Rows from block 4, named by matrix and row number. Rows with one number belong to one attention dimension. Each number is 128 + 32 x the weight over the matrix's rms, rounded and kept within 0 to 255. All counts start at 0. Numbers have three digits each.
# q: attention query, key and value (stacked) (model.blocks.4.attn.qkv.weight, 384x128, the q third), inputs 0-127
# k: attention query, key and value (stacked) (model.blocks.4.attn.qkv.weight, 384x128, the k third), inputs 0-127
q.44:120116164099113112123120072114167126205140122071192151220104147134142114131127126122170113089065073190079144057167134171157127204104137111164143106093089145098062103149138104125136123202173122126168186093166171093094149097040130099141128117124188065044122107098149171118089084180148136117170147170111160107123077231163136086154144130160105105103127117153029068121104149171091133050078
k.44:137114176114109100111086082107108171138174155109142152176128120107077148169084104115123130135079071153069112056173107135171163254079170121131138155060124111085140146141159049163157112225243143146201201099156131144126139086059149125121131156137189092072089128091103190191120106196155088136121151195145164107130082198142108122119121120167094137123098148177086054070135133166115111070122
q.45:113099155086143084097146124128126179118069125121115098113119121126121113137146123127112143058122100156127096125133163131104115152168115143133168096095147146085136131172130111120158117183161073073157208102169114116191148066135149061159093141116147061160097176168069109162139115199164121161157064126094117080193109137108094175166172100094177110124112106127177118113162203153127131067147
k.45:093106132090115105080151107157141167101081111114119114142142053082085098110140101148140127060100098134154128111132162158117161118117193173109168066079146128074212135195105077102152157144125060100174154066118135106182156071111109083179081170148114052151090097164118089205167131168137153118146128156110123118184106161142115166185118070158160114177143076167176153124122161129163132093126
q.46:127105043110143182185088130118104104160145053179119172200123126181123128108156106131078128059164107196155111077175120097160088173021066095148180092159195133173061078099146085192049142119123145041107114111175131050129162133165141194110142145105142087117104142086129147195096121141188146118084178138126176110085053066177133162144111152136129158066133110157173118083129176147138026149158
k.46:136139107139089171161065140096112146167169098159127174153111087156060182110176164111122140114086073139108121103194128078127156120064087107174156144173255115190054100086149105159116166095128125085132078139138177013140131164145179181152154132109171065088117108122134183217125127129148164169093167130128218042076019110158133114082083171119117188097109133172177135074125159187131045164161
q.47:116153159150207172100146119098169191160194100125045088161067143058125096174145139223153150174071121153126124087128122132076122190111142082166127115109240125128164113050141115101064149102122112167110110102109110107146005140187096120114130081107127159161088099156188163084112080148148084132064088147192191131102125193149035137135170208145111167170153141115144123154069061120070132189106
k.47:117183158159187154110089113148153153142178112149088107139047167054148075116146176212147133141097153113155187039140127117066083167123126090170123124069191139124106096060106136071077080095116167246114117161139116132131038133161132152103080086124136089155127105110164126094144036142135134145056135153167150137150143131156057097128112175148154122204140154085139134112056085146118162169135
q.48:103139118111127171135122193134175136069096048206073125138133108162118111119163151104071198116147092161048080119179133126087119176128128135150160084162136086148127133210070141152142065137052139105129152114109133172131133091095110099157196135096121156154102141074112164125058145098103119140120107196121137131112127153136032113136070129121146121150160150121158205184133169180164072165137
k.48:138133077076109121158122150148174099083101066209075122143156079146141111178168179111134174096122104166066112115154164131064151150121118157108139101099123128105123133177104175156168094130059165135137108124115163130159162133094089089160143105130128136113147131104118133125092138111060117114149115183110155128134100148113054112101072127125116079134151141170134164183084147155127106150110
q.49:164103117151138108119122153165151109115122152104145170112104181130146105105125091136170115124101128139111098140164138121142105126116099166119136127094104132157177121118097071188168090167142138144103133143146175160208130145078184120121133130104133081119140125160186153095156100149156163090124123103094123134171053145105182091147103106159156099127130149130087080105151129141079127089138
k.49:155121118149137127139141123153161129115108165087104155128132144157158107141135132122122111122151111152117109112154143109134113158100136182156136132109071132119184165114121107132159077131173102147164134147138124164156135167102176097128122106115163081090074129141124174118168114121148146135124124113100118161156073116071184072117101121151155100132113079114117053101132118224081107096117
q.50:092106095089130167134163170133147188060090107145158143116096087125129211100092114156120106123167066151129127122156135080118180105097136132094169157147157106129113140164108150093098145137181125117128175094150088101206088128192065079079083227151170158176119160191109102102077127147136164102162133118130094129141138078183142147069076153132097084145090144097149102098149112105082146121099
k.50:096081129117120169186173123150100170074112102122190204149153090142127119082106108143133153116121080151187188104097176109074117105113202144126128148160188116118115137147065170109135150121155103185129134091142064107192117089173110116072113179156176109135139121175124050169100087184137167099107073115079087142161156078200106152123051108100126083136116119086147115168121154102127124130056
q.51:142146137144174130095174130105122169106132150137132108141115078114153127142117198154161132133133100115149131127076108086119119149130095129137146140111134103075089140119156129162148117079096083115155082125098149111085144110139129153098148037172125082133125124076114152106122115093163131181127075142153160097146179111167074155131112120099123113132137142092206145122130107128153158149171
k.51:120108146137169126037183137136105133132141126119137119152063105134125115155106130154130152088132152110142139141116101110131166133114106108123173079130103160095125137154181137166096087092103107112146110136133128113117144109122078162119097076148128108146140151080157146075140106118148082144169154121157171096128163115175084152146104144149092113135153161098198125146174118106149158156173
q.52:054180129171108123141090156172035085098161112140175158042025139094189198118058155128163091099137164076227085138135105087153137044084172057143110117162096125160170133173173183133179090155060081055204167170115216128072118118151110110015070083171154072154108125187059067113142127138165054184133167193106125109151110090099112155180115071149138172083175075107137137138131177161184165063159
k.52:043156140133084122099114109173067131137141172113108154055113127128167209135089163146194084053165139110164043180092148107145096079103155117100135137205110114112210117138120193183197170188058045075252123169089175116109148096128133159051141036204141079172130116170122121140109149131180045161125151196131121084191119071150109172170075060155131156133115130088184146055158167083123214069132
q.53:072157131122107156105067131107153176127086121140114149121131117108124132185137157057060192195105111121036143145146122162102160184145145145130096122090109072102130144218133143097130139163107118107138161142128132170070114083053084162184131086125167181091137169047138190126089158051062140125126136135157151109094160147143081091113160140070143142146161065119079193166066123120148116107175
k.53:106123151089178125161086122125133162118125105150095131143113151146153120167115122080058192145134122125024124154138125141109159150127155129090072123041088116115109174221139127161101158198081151110121197086103135171114153061070035174157117105150105179116146161038143167142067167111067150117117130133162140128114188147123090100162140227120123119143115107144053175177120138094166102082157
q.54:156129100150149141147166126109103133127135150139121133164128102141135126085116147107123112141133151154149152143123122124130135134121102126099110098141132123127098138127148142117147147108125168143189169142117130106078160095154179158128143124173140126110065104098141105144111205128137098185136129113109147145130129127168175143133091080137153092096147095122140151092111134123143156109132
k.54:137147116151166128109142140106099146114099122135143122137139063120131136122114092121137122134103132144147129141138132118153162145086101102099134119166128123075104130142167122132083122128126162113155152159100109128136165117121168135093150148126120145115130133109146092138113167151105087154136167140106163123125138135144164157107118095086119118089149089123161116127125125112152142136113
q.55:097139113189136170127111159167106128137072157111073074112137155125111235090221208125099127126124081154063119110127125112103195148129089168150122109114145076042157134078184065129134117121167098144137169077155054231176206123166158152173133093148139116056104117063147113108147106152144162110090141110091177082125075159155191103151200145119086155113089045099116146153140125102127137148156
k.55:124150126176156194140172127108112163095106100049070132150137141128068184102182154122112119127176084137085140079148110104123182123067115130073123088094144114090156074099182112082139150110123141169102190083160013252149206147140112156164163143134091094100168114033188098117160139162175136090072118151140177097122070150153187126140195127117091138139136097109112150166101118066112117137149
q.56:127185117201167131092119077138038089166125170141093176105116201144141035067106132243165067223137166110067167118101141120122121135208044143082074024050029214177137178202167074127186161085111150150138145196044112167132081177164131219132182114083148117150071147126134150119168157125108087146071080055140083128118159150152142073150156095129105134191143122113159115089109043092125109163160
k.56:082152146218199181101088098143072112184094170108106111122050215150157091069119106217083061198103151156118120152115124125113135099168078107140066131009000156125133198234177109124132136068107112125140159194053125176146131121162178151128168084072122137124087193101151143126118189107129154157072155058152082146085119134139156077122144112138084141174135131137168132083135000151122084134132
q.57:134178113100049085131125078090191144154135151101160142137116193150115157197095155140046175111129106116076108076144163170127063139067114077136141136128157106122083177093118134183141122166089125089059150132161111067144110186098070162118141112102162190154221130110141209176093111152049203041147188110183116122049115154098099173124162182069090111119122138128089106155143179177144039132146
k.57:182133059067100121137106113108135159203195148131106130101143158124104158182125162096074129133137101142103103112146139183149073061098123093157113125103170066215102219071137119164133098159047160132071156089205121057115089104097062148081132149110144145140205102160138231151105122173090190056085102155192087105049084189101118150108166213117145114099155146144092143142091158219180071088115
q.58:187174068067169121132100165116076102135088174147100100071117174154087051185131048206083150203180091063115143153077129018128106051146091176098067130120106156096129165169097143124115208142124174080149078103099076097109101122145108174154082136159083098147083224190078144204161110152153154113121105163180136144177195072107155170110144110072090147181129111115202118053141073069091117178128
k.58:106177102075168179129111169083181090165095150136069095116077145137085128115138049222107154152179185148161141166091106103082149000189069182114082149193117164117076149184116155091078207102089150071156079096125093081122112106137078127155077136114072069138096229190143139171156125118137208124195132155198118175171194123120176160151138143139062124198191114121169141087132082107141135202094
q.59:120141119150115090093153085100129148079114182133129171085099132097157094113097168126121110130161148066119156147124137128121109099100105134131156113149085122129096187109167134130153114083124166147155150136081116101154110101182104153079141143117136119159188127131139126105134161122129171153153111100110122152150144083149194126189115130099134087117115144106124120157164075062142118100129
k.59:127063129169135155098158072132108139125098176133149173087102145124144089129117130140105115121166117114142154176102124140169116089107139156165158135145087082105134170107136159123158116087147146135135150124090087120149118071182134154079131092100144111137167115122133154121156160142123129137132130104105134122123164093166206142144129103099150097074141131080138104164165110112151121129092
q.60:141172084145111155090091158092174132147098164101188116094107163120176135181085130161147169142153062109145135080164063124154155111087114174140166180123173114071139150166158147149118138101113150160112151159148157128142086111112066173128125139155074113073144118108091201140119038101079206152172091160138120146149125140192151076111089172117110091140150112129080089083162117120119155123149
k.60:103148096124135188114126124086176117136107163083157163106090175164197072131102126216115182107151095119135134096119074133136171100099157156148138149121146140114111164151170176135134156099158140148132160114164083185115093113124076136144119124145097087074099126080106199142107040136096126145136115130169148131143114101174099092139066180137117119126127161113136111118163148153136163137130
q.61:095158187121108123136151172094141090147167123070066053148088132105102078132121148161152129043120117096096122095144140140132143118171126095174133127173128106131092120166103178104179100155063081123126100136092132157113144140080139104147158087130125122150153128126083148125126134188187093117128078154148161076045126174063025145193168100126066137186172179121140140178169154166150110139115
k.61:143142135121102097107134151105136072135177117111059072151109106099102091149130175132157132074156153128104102123177092160112127093154100130123144127118115115101126113164118146131180090134079150151153098174149177136095157139069113113136153120149109088142172144144121125048174152172193092123100120180177154084092105204071051170148157081147081096196192183137095139107137113136119169100140
q.62:087118159127121121153096143236131120117133124216131178087143148126054159108164147088088135206079075129038118179095063107066149120134152163114116097087074188124118169135120091131149158175183163141110128135143118178109128174180109102149094119097125127119199103114125153149173125052142079056086192148105103099154137079134200131084155155129170140160118077130086156186048160148090071157043
k.62:114124144119140112125086123180122118144140179222095113105112165126044238104145123045103109210075067175059130125095078053108136077161079195111101104085118205160098154104094134127158132195129097123101158127090145148159125147159098086151156119068122168141163130128165183184097108086151095093137108157100077113147136098130230143165183185113142110072114075151115154165070123127065113145046
q.63:098151160161124150120130102036066193127137231112134155187088143121139106110065147117098149159101094082131177124126129168169154088085082121103106074117041102080084186136173197055148115143166142178181162105109114115111066085163110178095107158185182143137086135154133133112113188142110114163172220103091167123062132144171159131125121085093145137106130113138069154110118108110173137071137
k.63:103123163154178187128125086069068188136135181145126165168129125115115123103091150100086126153114108052096140106119108144185119054093105097081140130142088088060103181125139140128085100151176134168199163105097118124101127068112148216049136151166124144131104146131151127161133182174139111153167189129059139100082157155188191160120149114046155108128161110114081160129131100102202127092081
q.64:153132121111143128171118112118145132141165123128167138137091161110126128134130092111121110123106128138095102148109116140120143129159133109113072131085124105156118144149139116101152134114122136123144137142101122107169117120123156110132146124131126161101164101092093131107124139161159082112161129094126098118105132184148090157150170108154122115115085131129114121175190143131125084119098
k.64:150143100107151148108103115111123124120132136118189139168095133152148107157146089086130141146152137131142103156091121105172143143132161126122133171109130134114137137179163108074108169158110111119164148146139129120152133128124105158162120121128099151173180141100089088114138103122141104137107090149157103127143126119178082110119166108130131119142098106146138117144134145139148100137083
q.65:122123138163104104074165110148144076117152146168095152136180142133120119144073143153131152156200164139126118131094119059000097136086145089134120114158104121067157170121170089175165131138128171138133142138121058137144145172150072175090075132124188097170133157185162106142229108113132146114080127105167079133152182073098193086127108141143066118144138093142117113104085054084126079131169
k.65:065120068116112094131131123203184083134195114143135147097064205178140094148097129182082163058134116107179119083083163111109125134109099093174147181171110161098145163070135144199167134103142146116147157131094080153122147083151161179087151140157154087133057152148166183161113128107159114134145130129092144126114172124113142106130080173130087079087123108208156106111127074101146060112172
q.66:188176099152182134171126099128106172124117143169070118036054141105154112099088183175059133167134150098139177161106094100075156079111148099133071119154152113112143084112105144134081136105174098166088109102182124130155140084150127152132119129198152056144092161082190135108115111065170153153099186153190093152197143118122184104082154141161158157136149148149174081101113073104146112170172
k.66:105157129130178142142134072153152181138128092133105064152078101115089086139120170180097155079084121107143150150207103145082170094156176102123143068162188060132159121117122118129104059095195089111092144100116141024174116051089189120158156080159159046110093132165129176156093118134119119129068124136120196148151138113095193053131117162142178142133146185136183104083095107075105139162114
q.67:144130176097103122113154083122123129121126110169123156137163155106167123164119163126137133119195126155130127122142122164105090157136158095119105132134120124097126125117144167143109160169102134126168094086145104131102123145123104166097105134096134128165147171177068145160171121141104121119106129135111131091134114140107143150164129161179114113074068149129160097154111147097136106136096
k.67:103139093159093141135120093122133135140102104117129186171136212122178131086119186141103101154136129143141117146077132086090098143121144086116114122099111139151103114117096162169122124135114143158185101082151107117112141136130166181120138135124158163122140162124101134078096073107071138132115131155131128132129138142129113139108120172135150125051087107114135113119114115153149121114104
q.68:147121166121108136148123137147099166140159147122135123115130084100119159129089147122120145130117100119107093123102145195152137087180157203154098114138100083118056146154086086122128168211158115124150130113080128148159110137098099115136171133186154160085061127099122091120129082118149107121120072118097107118102134144176150136076118150127138145133146169131149044123119182139182158161109
k.68:147102159149084119132125143168126161107183090074125113132116095078137184174068147100117136165123132117078099126152162188119095126181145108121087142133104096136093129152091105136168085162159125133109164127066205145155181098075146095101163173123130092077115098083093109152204061158138087118128096125154077117147150153153125170108099149144133086109143197043116117083183170150164157150140
q.69:099122106162133162075128103175118085193100115122117099065125120082162092096167082122156105119143182162076071135207140161160177153137055148087098189119150169149143119152097147150119150079139127166156150096120092124091134116120154099165076119124111112105209101149149155104136181209129170158122135134115153111187079186111124078142066124109102114120096174076207144091138112103108102120083
k.69:141133076212136088116119059056096055149067099179167074091120140131140111119127091097144129210151174189148128114200128141096087173160107164150157154059173135100126138200111110114078193165100117154134165042136112155123142108149101167165116095059133148165177135113133105086105120030109171162150091110124100137150063189136190073105133076147090134179114165126166149168136096052150124096141
q.70:048121115128127131117141182098176130106174134160089190154169073164140149164146131105138179108123134110114159084168154141134088106095093204169182131158125094131201146099074199152101106152125151108129098141140144154093155097104117131117097133098133085149099115146167059143165124124113152085066112207080163106125148097107157058086066151106145097141129107123137137108061129129143206139121
k.70:117145130170137086139148159147159104106163140118103144052172120117133203109144130187091093146122176093162152122154158143083082141135036173134090097099083110132107065089073136199180072086126145141101078096096175181127142149170124083141107125071130172151077155111182121121192174122170143048127173148099168149154134175064179114151090125138080118136119121125120164101144133139119170099190
q.71:118138159133152134112149102147135114140114118176143127131110154121150123125111128120139116138148129146134143133123133116126122099130137139131101130131127088140116127138103110102144129112130133150157107118128113116133102144136106149111141136136146134136130113106126149139164107143104103150126128128118133141121117130124076125114150130142115146122105129101150113165149123114159098099143
k.71:100160105110154109116124157123126115114132108150166138125109130125148124117134138132117140103145148128142105135140118128127124128146144102140118128123155129147133106125103124124104152109139147150160112126123123107124137153152124175162145123120141141140118115125113157107131124117115122145142105146078114129138136165160105154107124142121123101105127134100142131132163146169151091104119
q.72:126138159143195107178125139153073170121137143143148148146081084153115171120107105146118120148142085080145182111083123137114135138116145163096112153050141124148094129164112106092142137166150172130118148183126101142103099134109137141107137117149116148145119169144113121108129134139106102054187124134085094126075129146146110139131144077117104092192137141147118151174177200101084140085115
k.72:172131136137122125088094160119108144117122153092147142105059092126133139156201137094124210110148137067116174108095126138145163149157165089093133201105144147104092141145122130121163161099138151106147155184145155118093164142069104112153117092065120153153155138130126168141135121118126098078160152112152076098117137112147042077130141099108072074158148102167121122161134151202168165122149
q.73:133139088136160125132090131095101120065112160116183166139104138171164172118168086129185108141177114142105150127113105073155145070129081138109084086152103155119238074099176153145151081097109096120101127128142137140113114110125198099123114124148159114074161071122179099097131096114174177142151156170131134122118078174117143117139148082125167152149084095169117116091121109170111131094135
k.73:146135096122146138135132114079153127125069198071109072180142133077137085101216133142166155120127149164182117089132110116119173106137147168095139097130112130129214074136143159121134120083101100087061117128146164098141127172086125100166140078086135142095127157091091146112105172163152143101135158142089160161110095144121137133150159114150119165171149103177127129157109070110121170163087
q.74:115113106146126109102106134143112145107091148114170120136140161166181169105126102134141082133148115111136138142143107107152145088122119099095080116133107162132139092129162132098126110105084118141117173153124160134138101139123091105114131159096149136081182120105157158140181120068134141150122148179129106133137115150119178184179139066133167107114154091122157128121135113152121118091135
k.74:138128114122134162144132172121121140113068151139110141159086149117134080114143137137144129130079141131138132131135082135112191072138132106114123104128129143123108132134143117098107142098110129126093119171118152102105111159115111137132110147122136104059209119088148144137105135131109148173133133115099128148109126129148132137139114144096152163140158116152139143157107096141112124160134
q.75:152121116126146126108093122102107117115114109113112181139129144144174105156136162129081129121127118114113136147134135152124115163121150127112144138082134122095160162117119198153100150156129123122131111122088111129092150115133127137111080127151105130125144132202129132108127130139123168098110168156125133100170106121099135094122140148127175104136093147151147130125110187088093115137108
k.75:134121110176140116134118087112116102176089132059100159136140200107129092100128165137080121135110134104164162130106149107107104157121158152110166106077126132128136150092129162153154138132127120134162117091118128117113111121072146112115133116142111177163129167131146116082081127067110167102122151131160122148136114110085111081128138134145126122150094126161088126141133127127116104136139
q.76:165126194136119108155142100116078128124083125164097135132115163107089126132136127152137134101173114171109129139091137142112130153134167120116096094140140138074150107118149143092150159152124138173151108090195099136139118150112120178104100160158154133165096166097079120147148107135127085105115103082197107097109113137112122130146172182178102163081078110142127074195125108111181098143092
k.76:094153120104088175132101088100123168128129071132147171166116156144161118165184137142105148112153120156103095145095136107112176153165149062095117139141128120154171083110128157179111072118137103139141148127181108121159204149083126157156127108160157131136127139131097169120085072136130117116137125102151156107137123153137129128169137162141136098066105080101156092138144139153177131135084
q.77:129115135100157078159139155125154130133134128125102133113102085139117157135138104125125167114144100136118148099134151167156151126113119182112150123155098119118112155115084119142113108125147119157090092156124147131126124078104115163104095131075112087144086132125151086115141170096114140110141126137135137126150165123140178090100070164106134133148157112123128140135097101127143200122136
k.77:120145145115137120125146183133138134078155145142111091057124070110119161154140105166095125124131115153102143122159139141132147131143083128143122133120115075106103111091099088185194096095125141151121099134124169114119172116128112103161105110103134100129131132151192143129138123107152091064156137118127119105130156144096165092129106131122094122136141139139125117108124103114120168128159
q.78:158149134136121135146161086171109142106090115152125166148118144138108158118096118128142097160162135125145171138147075119074072138124155106127124092081136103136125117118158109147154146183150105083162128128156044166046152160082124180109127130132144137179096218164083121164122088099113088108141098164099118113112135143090137175156137115184127134136124129146103123161147202110111114123126
k.78:122128109138119161110111120178116182147110101099106194139130169101159130099123171126196182119152126079108160122083176141125117132144178088090134131150136165110098153079117179119152166108128145101152128114140103118029159109064117135104144123100055135094103165112097184125091104155125102132107121144148179090109149107156064144157112158169124121110116110132121149138091149192165137133110
q.79:137060140125136103181052126133131126134121123110115145087126121117143099150091136137117096119124140131084137181164081114142182169116107088113059119134135167141141161196104096115155180164112126167132126191111137093176150118142130147165113134111120129114213193101140161095145167107102117114092158057190086052123161112120174174181128122110156045126146045170139045186085115144091113099123
k.79:136115175118104174188076120166116098081164088110090193079078105154080083177133135159067119119154163118112171162153150138206191131158155110102081161101115095082134176145157056104172186124162116137136102166137176069144146102114111175144124076139109092161222131141177159103086138095076153113057113074161061091123134067121122106149184120099111078114129063161139084177084128110146070116161
q.80:122181136156119093141131076124114165129110122116134096129116172095103117059089165130165098162115166149108134113146118083130151151132128094123165075154100102075147160158214045151138097117107062087093189100087180145118129113140095183112157095101133121148037159128130139100126099136160126175211109044157115094133153118117138170131171146108032131138133090155129082055147065167146173134251
k.80:104134146131163142168108138173108175124197121136114150138127117121122072080074124083180160094141094122154152133156117132203130120091144065110087163235137120098179132105185117146180127094155157100135224163110138110092107053132104137064164168173144020085033166138139146127152156169173109146142094120067124066056158083172119208062127152133111123161149105175105096046143104102171124175137
q.81:099109122048125060098193095140070168202169135140090143060108123143113111101089129197160081099124184095100136115137144146148140140145139155131096172140166077120117150090143110144119108096106133148144147166151065175175153136152172079129147098093118142170030142111173098102154200136168113143103081123197083077191158138189173153038146146142120100111133166057129163161141167069159173151104
k.81:148122121057155071105150061122103158113166109169200094060152103152051113151065149136138131099123192131174156088185082130083152155186083119092119180123158075145076129160164123135120091131142116204163185097133084124166128156152155082144118113072132159087096105150206135096152130132155059160144064110171143137092167145211131146059151139114061142099136174134106175185121163100158184159149
q.82:102147136162134109104072115128108173158096087109113141152157140080182057145143143087090090125082204094111132177077181177171152191169116086128148061089107146120187184123148121043172114105120126136162151113145161105134113154074122135113121117111123122106203178149161128051037066114081140111142198148136081145162167136126073121125184139068105101128151142121101111126131174153084160127105
k.82:134170179159139110106101095123076139189089151155153199092092103114174055125107048091105141129135164046157159213089200155211096163189116125115121139131124165130129145133153138052135116114143141105149159136136147092075107132126156194090085131146155112137167184154153052068141101101090179145129063114120058141115162043113054117067175171088158151181067158146127086096109163114025127145095
q.83:123105095127120100074145116080177157161063115110086158119146124149147158185143099068080138145114159159105112148130144115112121164177149120117156117104116133132141191073107159109163128079100109075147102183108141153127090137101085185095119100142121149137081112130113068152138151088158118127151075132117181152166128133115135076141096136112146158127101133133088223146133112080121141119184
k.83:119166079098193085149110176127136136129120136160114142076141129138132172140088099115098112128109081151116103145110128120133129155117077149160166088159128166084142171052143146117185160080090124104174146180137140118073105141092119119104154165157082150133091098124155087137124126090144105123163106159075164127138167108061123125111109122098118166102088144147100126100156162097150064113155
q.84:123156121110142126112160139156110108163114115187178113139079138106088144173135066105183093180108153146120159126142130084096127112141137069114098114127145115159126149156108120119194131076127156077192151170128133156118099118053128132095098153094172161167132120122162121130179160173143043169123153122133108072155182119172099174139148115144059117112129096095116155154136065129159126090173
k.84:103198090057203133132126143147128103115150146163162118095064123134116119174155049129168165098175127093158112137081086101177096133115159073161096203103157153085112110164140086070137200101140101082221188141146135128098122129137114146112121126128102094170152124105149133124130136122129075166104121179102081112137162120149134165076124096129093110108125053203155185155110136160172094100141
q.85:053133112113142170135152129124180159118139132138137122131160133151161133131120151134119137157106123115136135146141143088103135101126105137142133142140148085168124106131133126157099121126111137130127102131085164089122103121171122108144127112115120119119145102128099132161154137085131146146135085133105141148104097127114117120113108111131153119156148126119157129103132105153129132117145
k.85:138109121135133088169114190138149136110154119148119114146151125143118158100125139148085101131115147101154128150182080104143122106100100163139109106118124123127132126114090131114117134120102149148137080137099148119135065114166119143126144143103118114110113109134125136169153153145117159143141126169094116110108137164112101141134095118097135128150157147103152149086152123116123095120164
q.86:142121142152148093114157103125129087124118129164121126141101151110107115131130103145146128115130100133147132136092144073098128138111135101125125133127152138132126110170134122121149139135106148109110131145143100138135138141152114165145146128136127113138142144104092143149155129143112121110137108116141128143108162119115121136152140099108079116106137097126115143147149090130107117128117
k.86:143128131105121164118120166114133121101166128188152133101071126143121126152151130114114154091114113135130116122104144101122163134099120084124104140138149157152111127122141150159105161115130157125122150141159103138130126127118114144150143097142141124156113125166121162156117135162138123120154150139118135123113136127121115132132138101110097121072136100167154095165138104149132113103086
q.87:153133114131098152096102133178186132115123165112145130104124128083137089157117102136128100099088161093100106156157118137106159124172137140161114132134112123134074162141099085119170131122153131156151119122111139117127140136116125094156122128129148120081135122094180168126108135148127098152098128133137124150130167113139115090153131129115121132127162095127141099117181139168133162177100
k.87:144126151143142082148120125161122103123167113171154139105095095148152117162068074155154131156136143113111125126166109173168105115142147172141106129130125149065113123154122115065110173160134118136122121136103143134142151145097135141133124156133107086111162117123133112110142116099136140122097083171143102168174143122125144109106100107121135106153118126105182131142134150093094103148108
q.88:071118112093102088133103123138186188091150154146152136168202152160119163143108125141142116105111143119133092132189098120115095159087144088113151152108091124078091122105164127164091126099110161116182137076128122121108136154142103086090111162091116146129107132124108187196156191114087105139119114161136121136128113139121134151150102136150167092086128099103163142104108145137167142115083
k.88:101132096116126105140153121125167161160116104169111186171182180141118111079099145178148073144135158134145141095155072100090140135054139116097076121144079171115091147165161122117108125115071131156128098129131067145120089160140136127087143179106167187041136137123171119156104120077134113127096123132135155177136138190148103123138102145131156136153155058115141157160100111119122133136127
q.89:170173098140117137092187119109099082153127112127092075107103150125111108123119108178155150172115076120160134103090146104105076144195143127137127142149094113165089082155143132174162133121145151033113129098127121117048115121104118147154093109097123081180108194147081135149130123131147149111150140138149114108167142108101106151153138124170089168104132151122126170045144074118109150173164
k.89:134107094123139143162134125113103105136159137174108101117095152116128133119112151076153156141115086088093119102075103099119071121127132105165157142158140152180100108090180191126103177155108165095146157070120137116064117076086122123119098134144135073140130135134073146177126120129135104137165124198155135106139161104124126173112133117125172147113096105181122147109127071116122191158073
q.90:116133096051121125177168144073181072129191122155166114166120128138103122173111112099128137131110118168080109158170100101152112099060120058116108141123119145139095170167129125136065108094065134120092139169090132118193147088192119114132126118129118173112177148150121117131101207162180154125177156122109098126131187151169170205106148157174109096161119091164163180141076052137118062070096
k.90:146155124083147128132141145113150088128131187130156092124095184133106119155114076171090082103103122157128095178111132083151180113041140093125132148126051093143098141179154074164133114124111153116118116151112089163166091034175104172113153142089112128200159149165138105120133140145143102179084141128161167101117201152202110097163157145125087153149133119196157111069110136110128095037127
q.91:153062053169107076115145102045132037146080110120117085132153139140126138140122083034136132134142117206118124186132120125201116166167127105092101109123075144144104139132156104090181182100113091066117154198097130097205142130154173169138148110121093150120160139070134050147111167066151157149134136130147152133165160114137224212169121119133149118108120109150080201126085092105121034113129
k.91:104116081125113178120118098128137075097097189142093144067114131140069086179114127068106109076120127190044092114087197134150180119112091109157189127145106143202124193113201114111158195133106139093135153193144124137117107113119124160137131134171080132141171066088116096101097140125194093216165141119157173098114144109142138195123163127060149194064089122158071094108095115107113046124107
q.92:165128138145104103147134112108113141130123106130123148127097076119089121089136146132099117097119158155127107123129084138135130166066129103111168143109150155081118167127151121126144130089120123159115134125147087172150158124119167161098135120139123122156099152112141093137129145128112110097145120118153141144123141119088147141119125169139146129144143121143133137169155127125146128129137
k.92:117126144119138149082134096128102136128128110121125114131119104172120111142133135139114154121147120155091145103123177129130187167094137102127147115159122114084144153125153106161112124116112133152119139152154082144108128132143134127111142110153114122136092142149182134133101127110155097116108145082134198102099132110135153088161117140151121084130110122141125105132107163121142139117124
q.93:087119092127134135120167152158193117089178191123121064119145185107109198130108114079111127077113111091126155137128116132101106071160126095155086127112101132167090111107100145125124109127127094109112145129108145140174167131123135049120181169144128149072101072097153112127164142112191134183108045198133153175147169155168159145147105108135153118108145154134127141130150138140159086115128
k.93:102105114105112099121157182120184131114136148133141142149159138123119141163092110109161126142115138126094140131122091130081156037102092129143158056079117137136069149158078143079098100147151105090103131123100123143188130149095134118135161169104111185075122100087111083145192120159222103173108108144143161157176146144162153146107092121108140177122150171146132162148135086131124095146118
q.94:169116109153150109070100125130082125184042089129155127091059133101141150134145069130134164195130165169138175122071138148175168076135136168134099082194078173100189137151054105078180195131116148174156151118155142115140068159084118184140157145142109131126181158062194091124120095052097119147126156132115106167192125101125181136078121089086103194142163118094098123193083077113137137150093
k.94:138192110088095140083115107093138146111068127163156109074012077048162131121170078137138134081117124195125081129176177140153120124218123115119139133157158119143142109135144078157194102090135169087116156111135186094102170142105194133193145113133147061120170133139188148132134139124073100152152100102084108163193095132089151127141098184105134149100144173123163111164100122114112132151076
q.95:151134121157117136102102123180134136124081141127144139157118175132191125123130135096115090120121171126133102191156138104115139123146143109135112083110142138121152127101156139115141109131127086119162125122104121130112127130102106130116133134154179138097145112117141173142128056107125112158121114155126139153153117162103094142139139123107170136107132114088106118149152173144111091122138
k.95:136133144114156142149136129150107159170084113148130150156133144102150092106101107134140150146095127140137113172105143157108129124149154160123124081133165156121151152098113166096116163134123095123142105124110139107106111156095115157116141140181096123107131128100122131124084116142110164141117105150096143136119123088131108133114139140112152144137118158104126138133151150135116057146119
q.96:122137133116144128151145140085151138154130123125101151123120120121093140117147090124113132141105148133120115120135124137158110108112151143171140142104145161154142127127113155089135133150110118082129147125160111171144144128133129108136187124169118166136097119128091074146107137161148112133142084135102135140125136151139104138107142122114136132093114136115113164149103151123140106121144
k.96:129138143111150168096124101099151152135133112126147141113146124119099182153136106097178110163115117139113118130112157125117129133128116120148109090135115120161106155143129128137134075147141123093105154116111104154123147129123076088116139133125113173138074116140106094153158135155141085139109148117116170124138112124119130113142162102142113125101113143118129135132129171162160112111126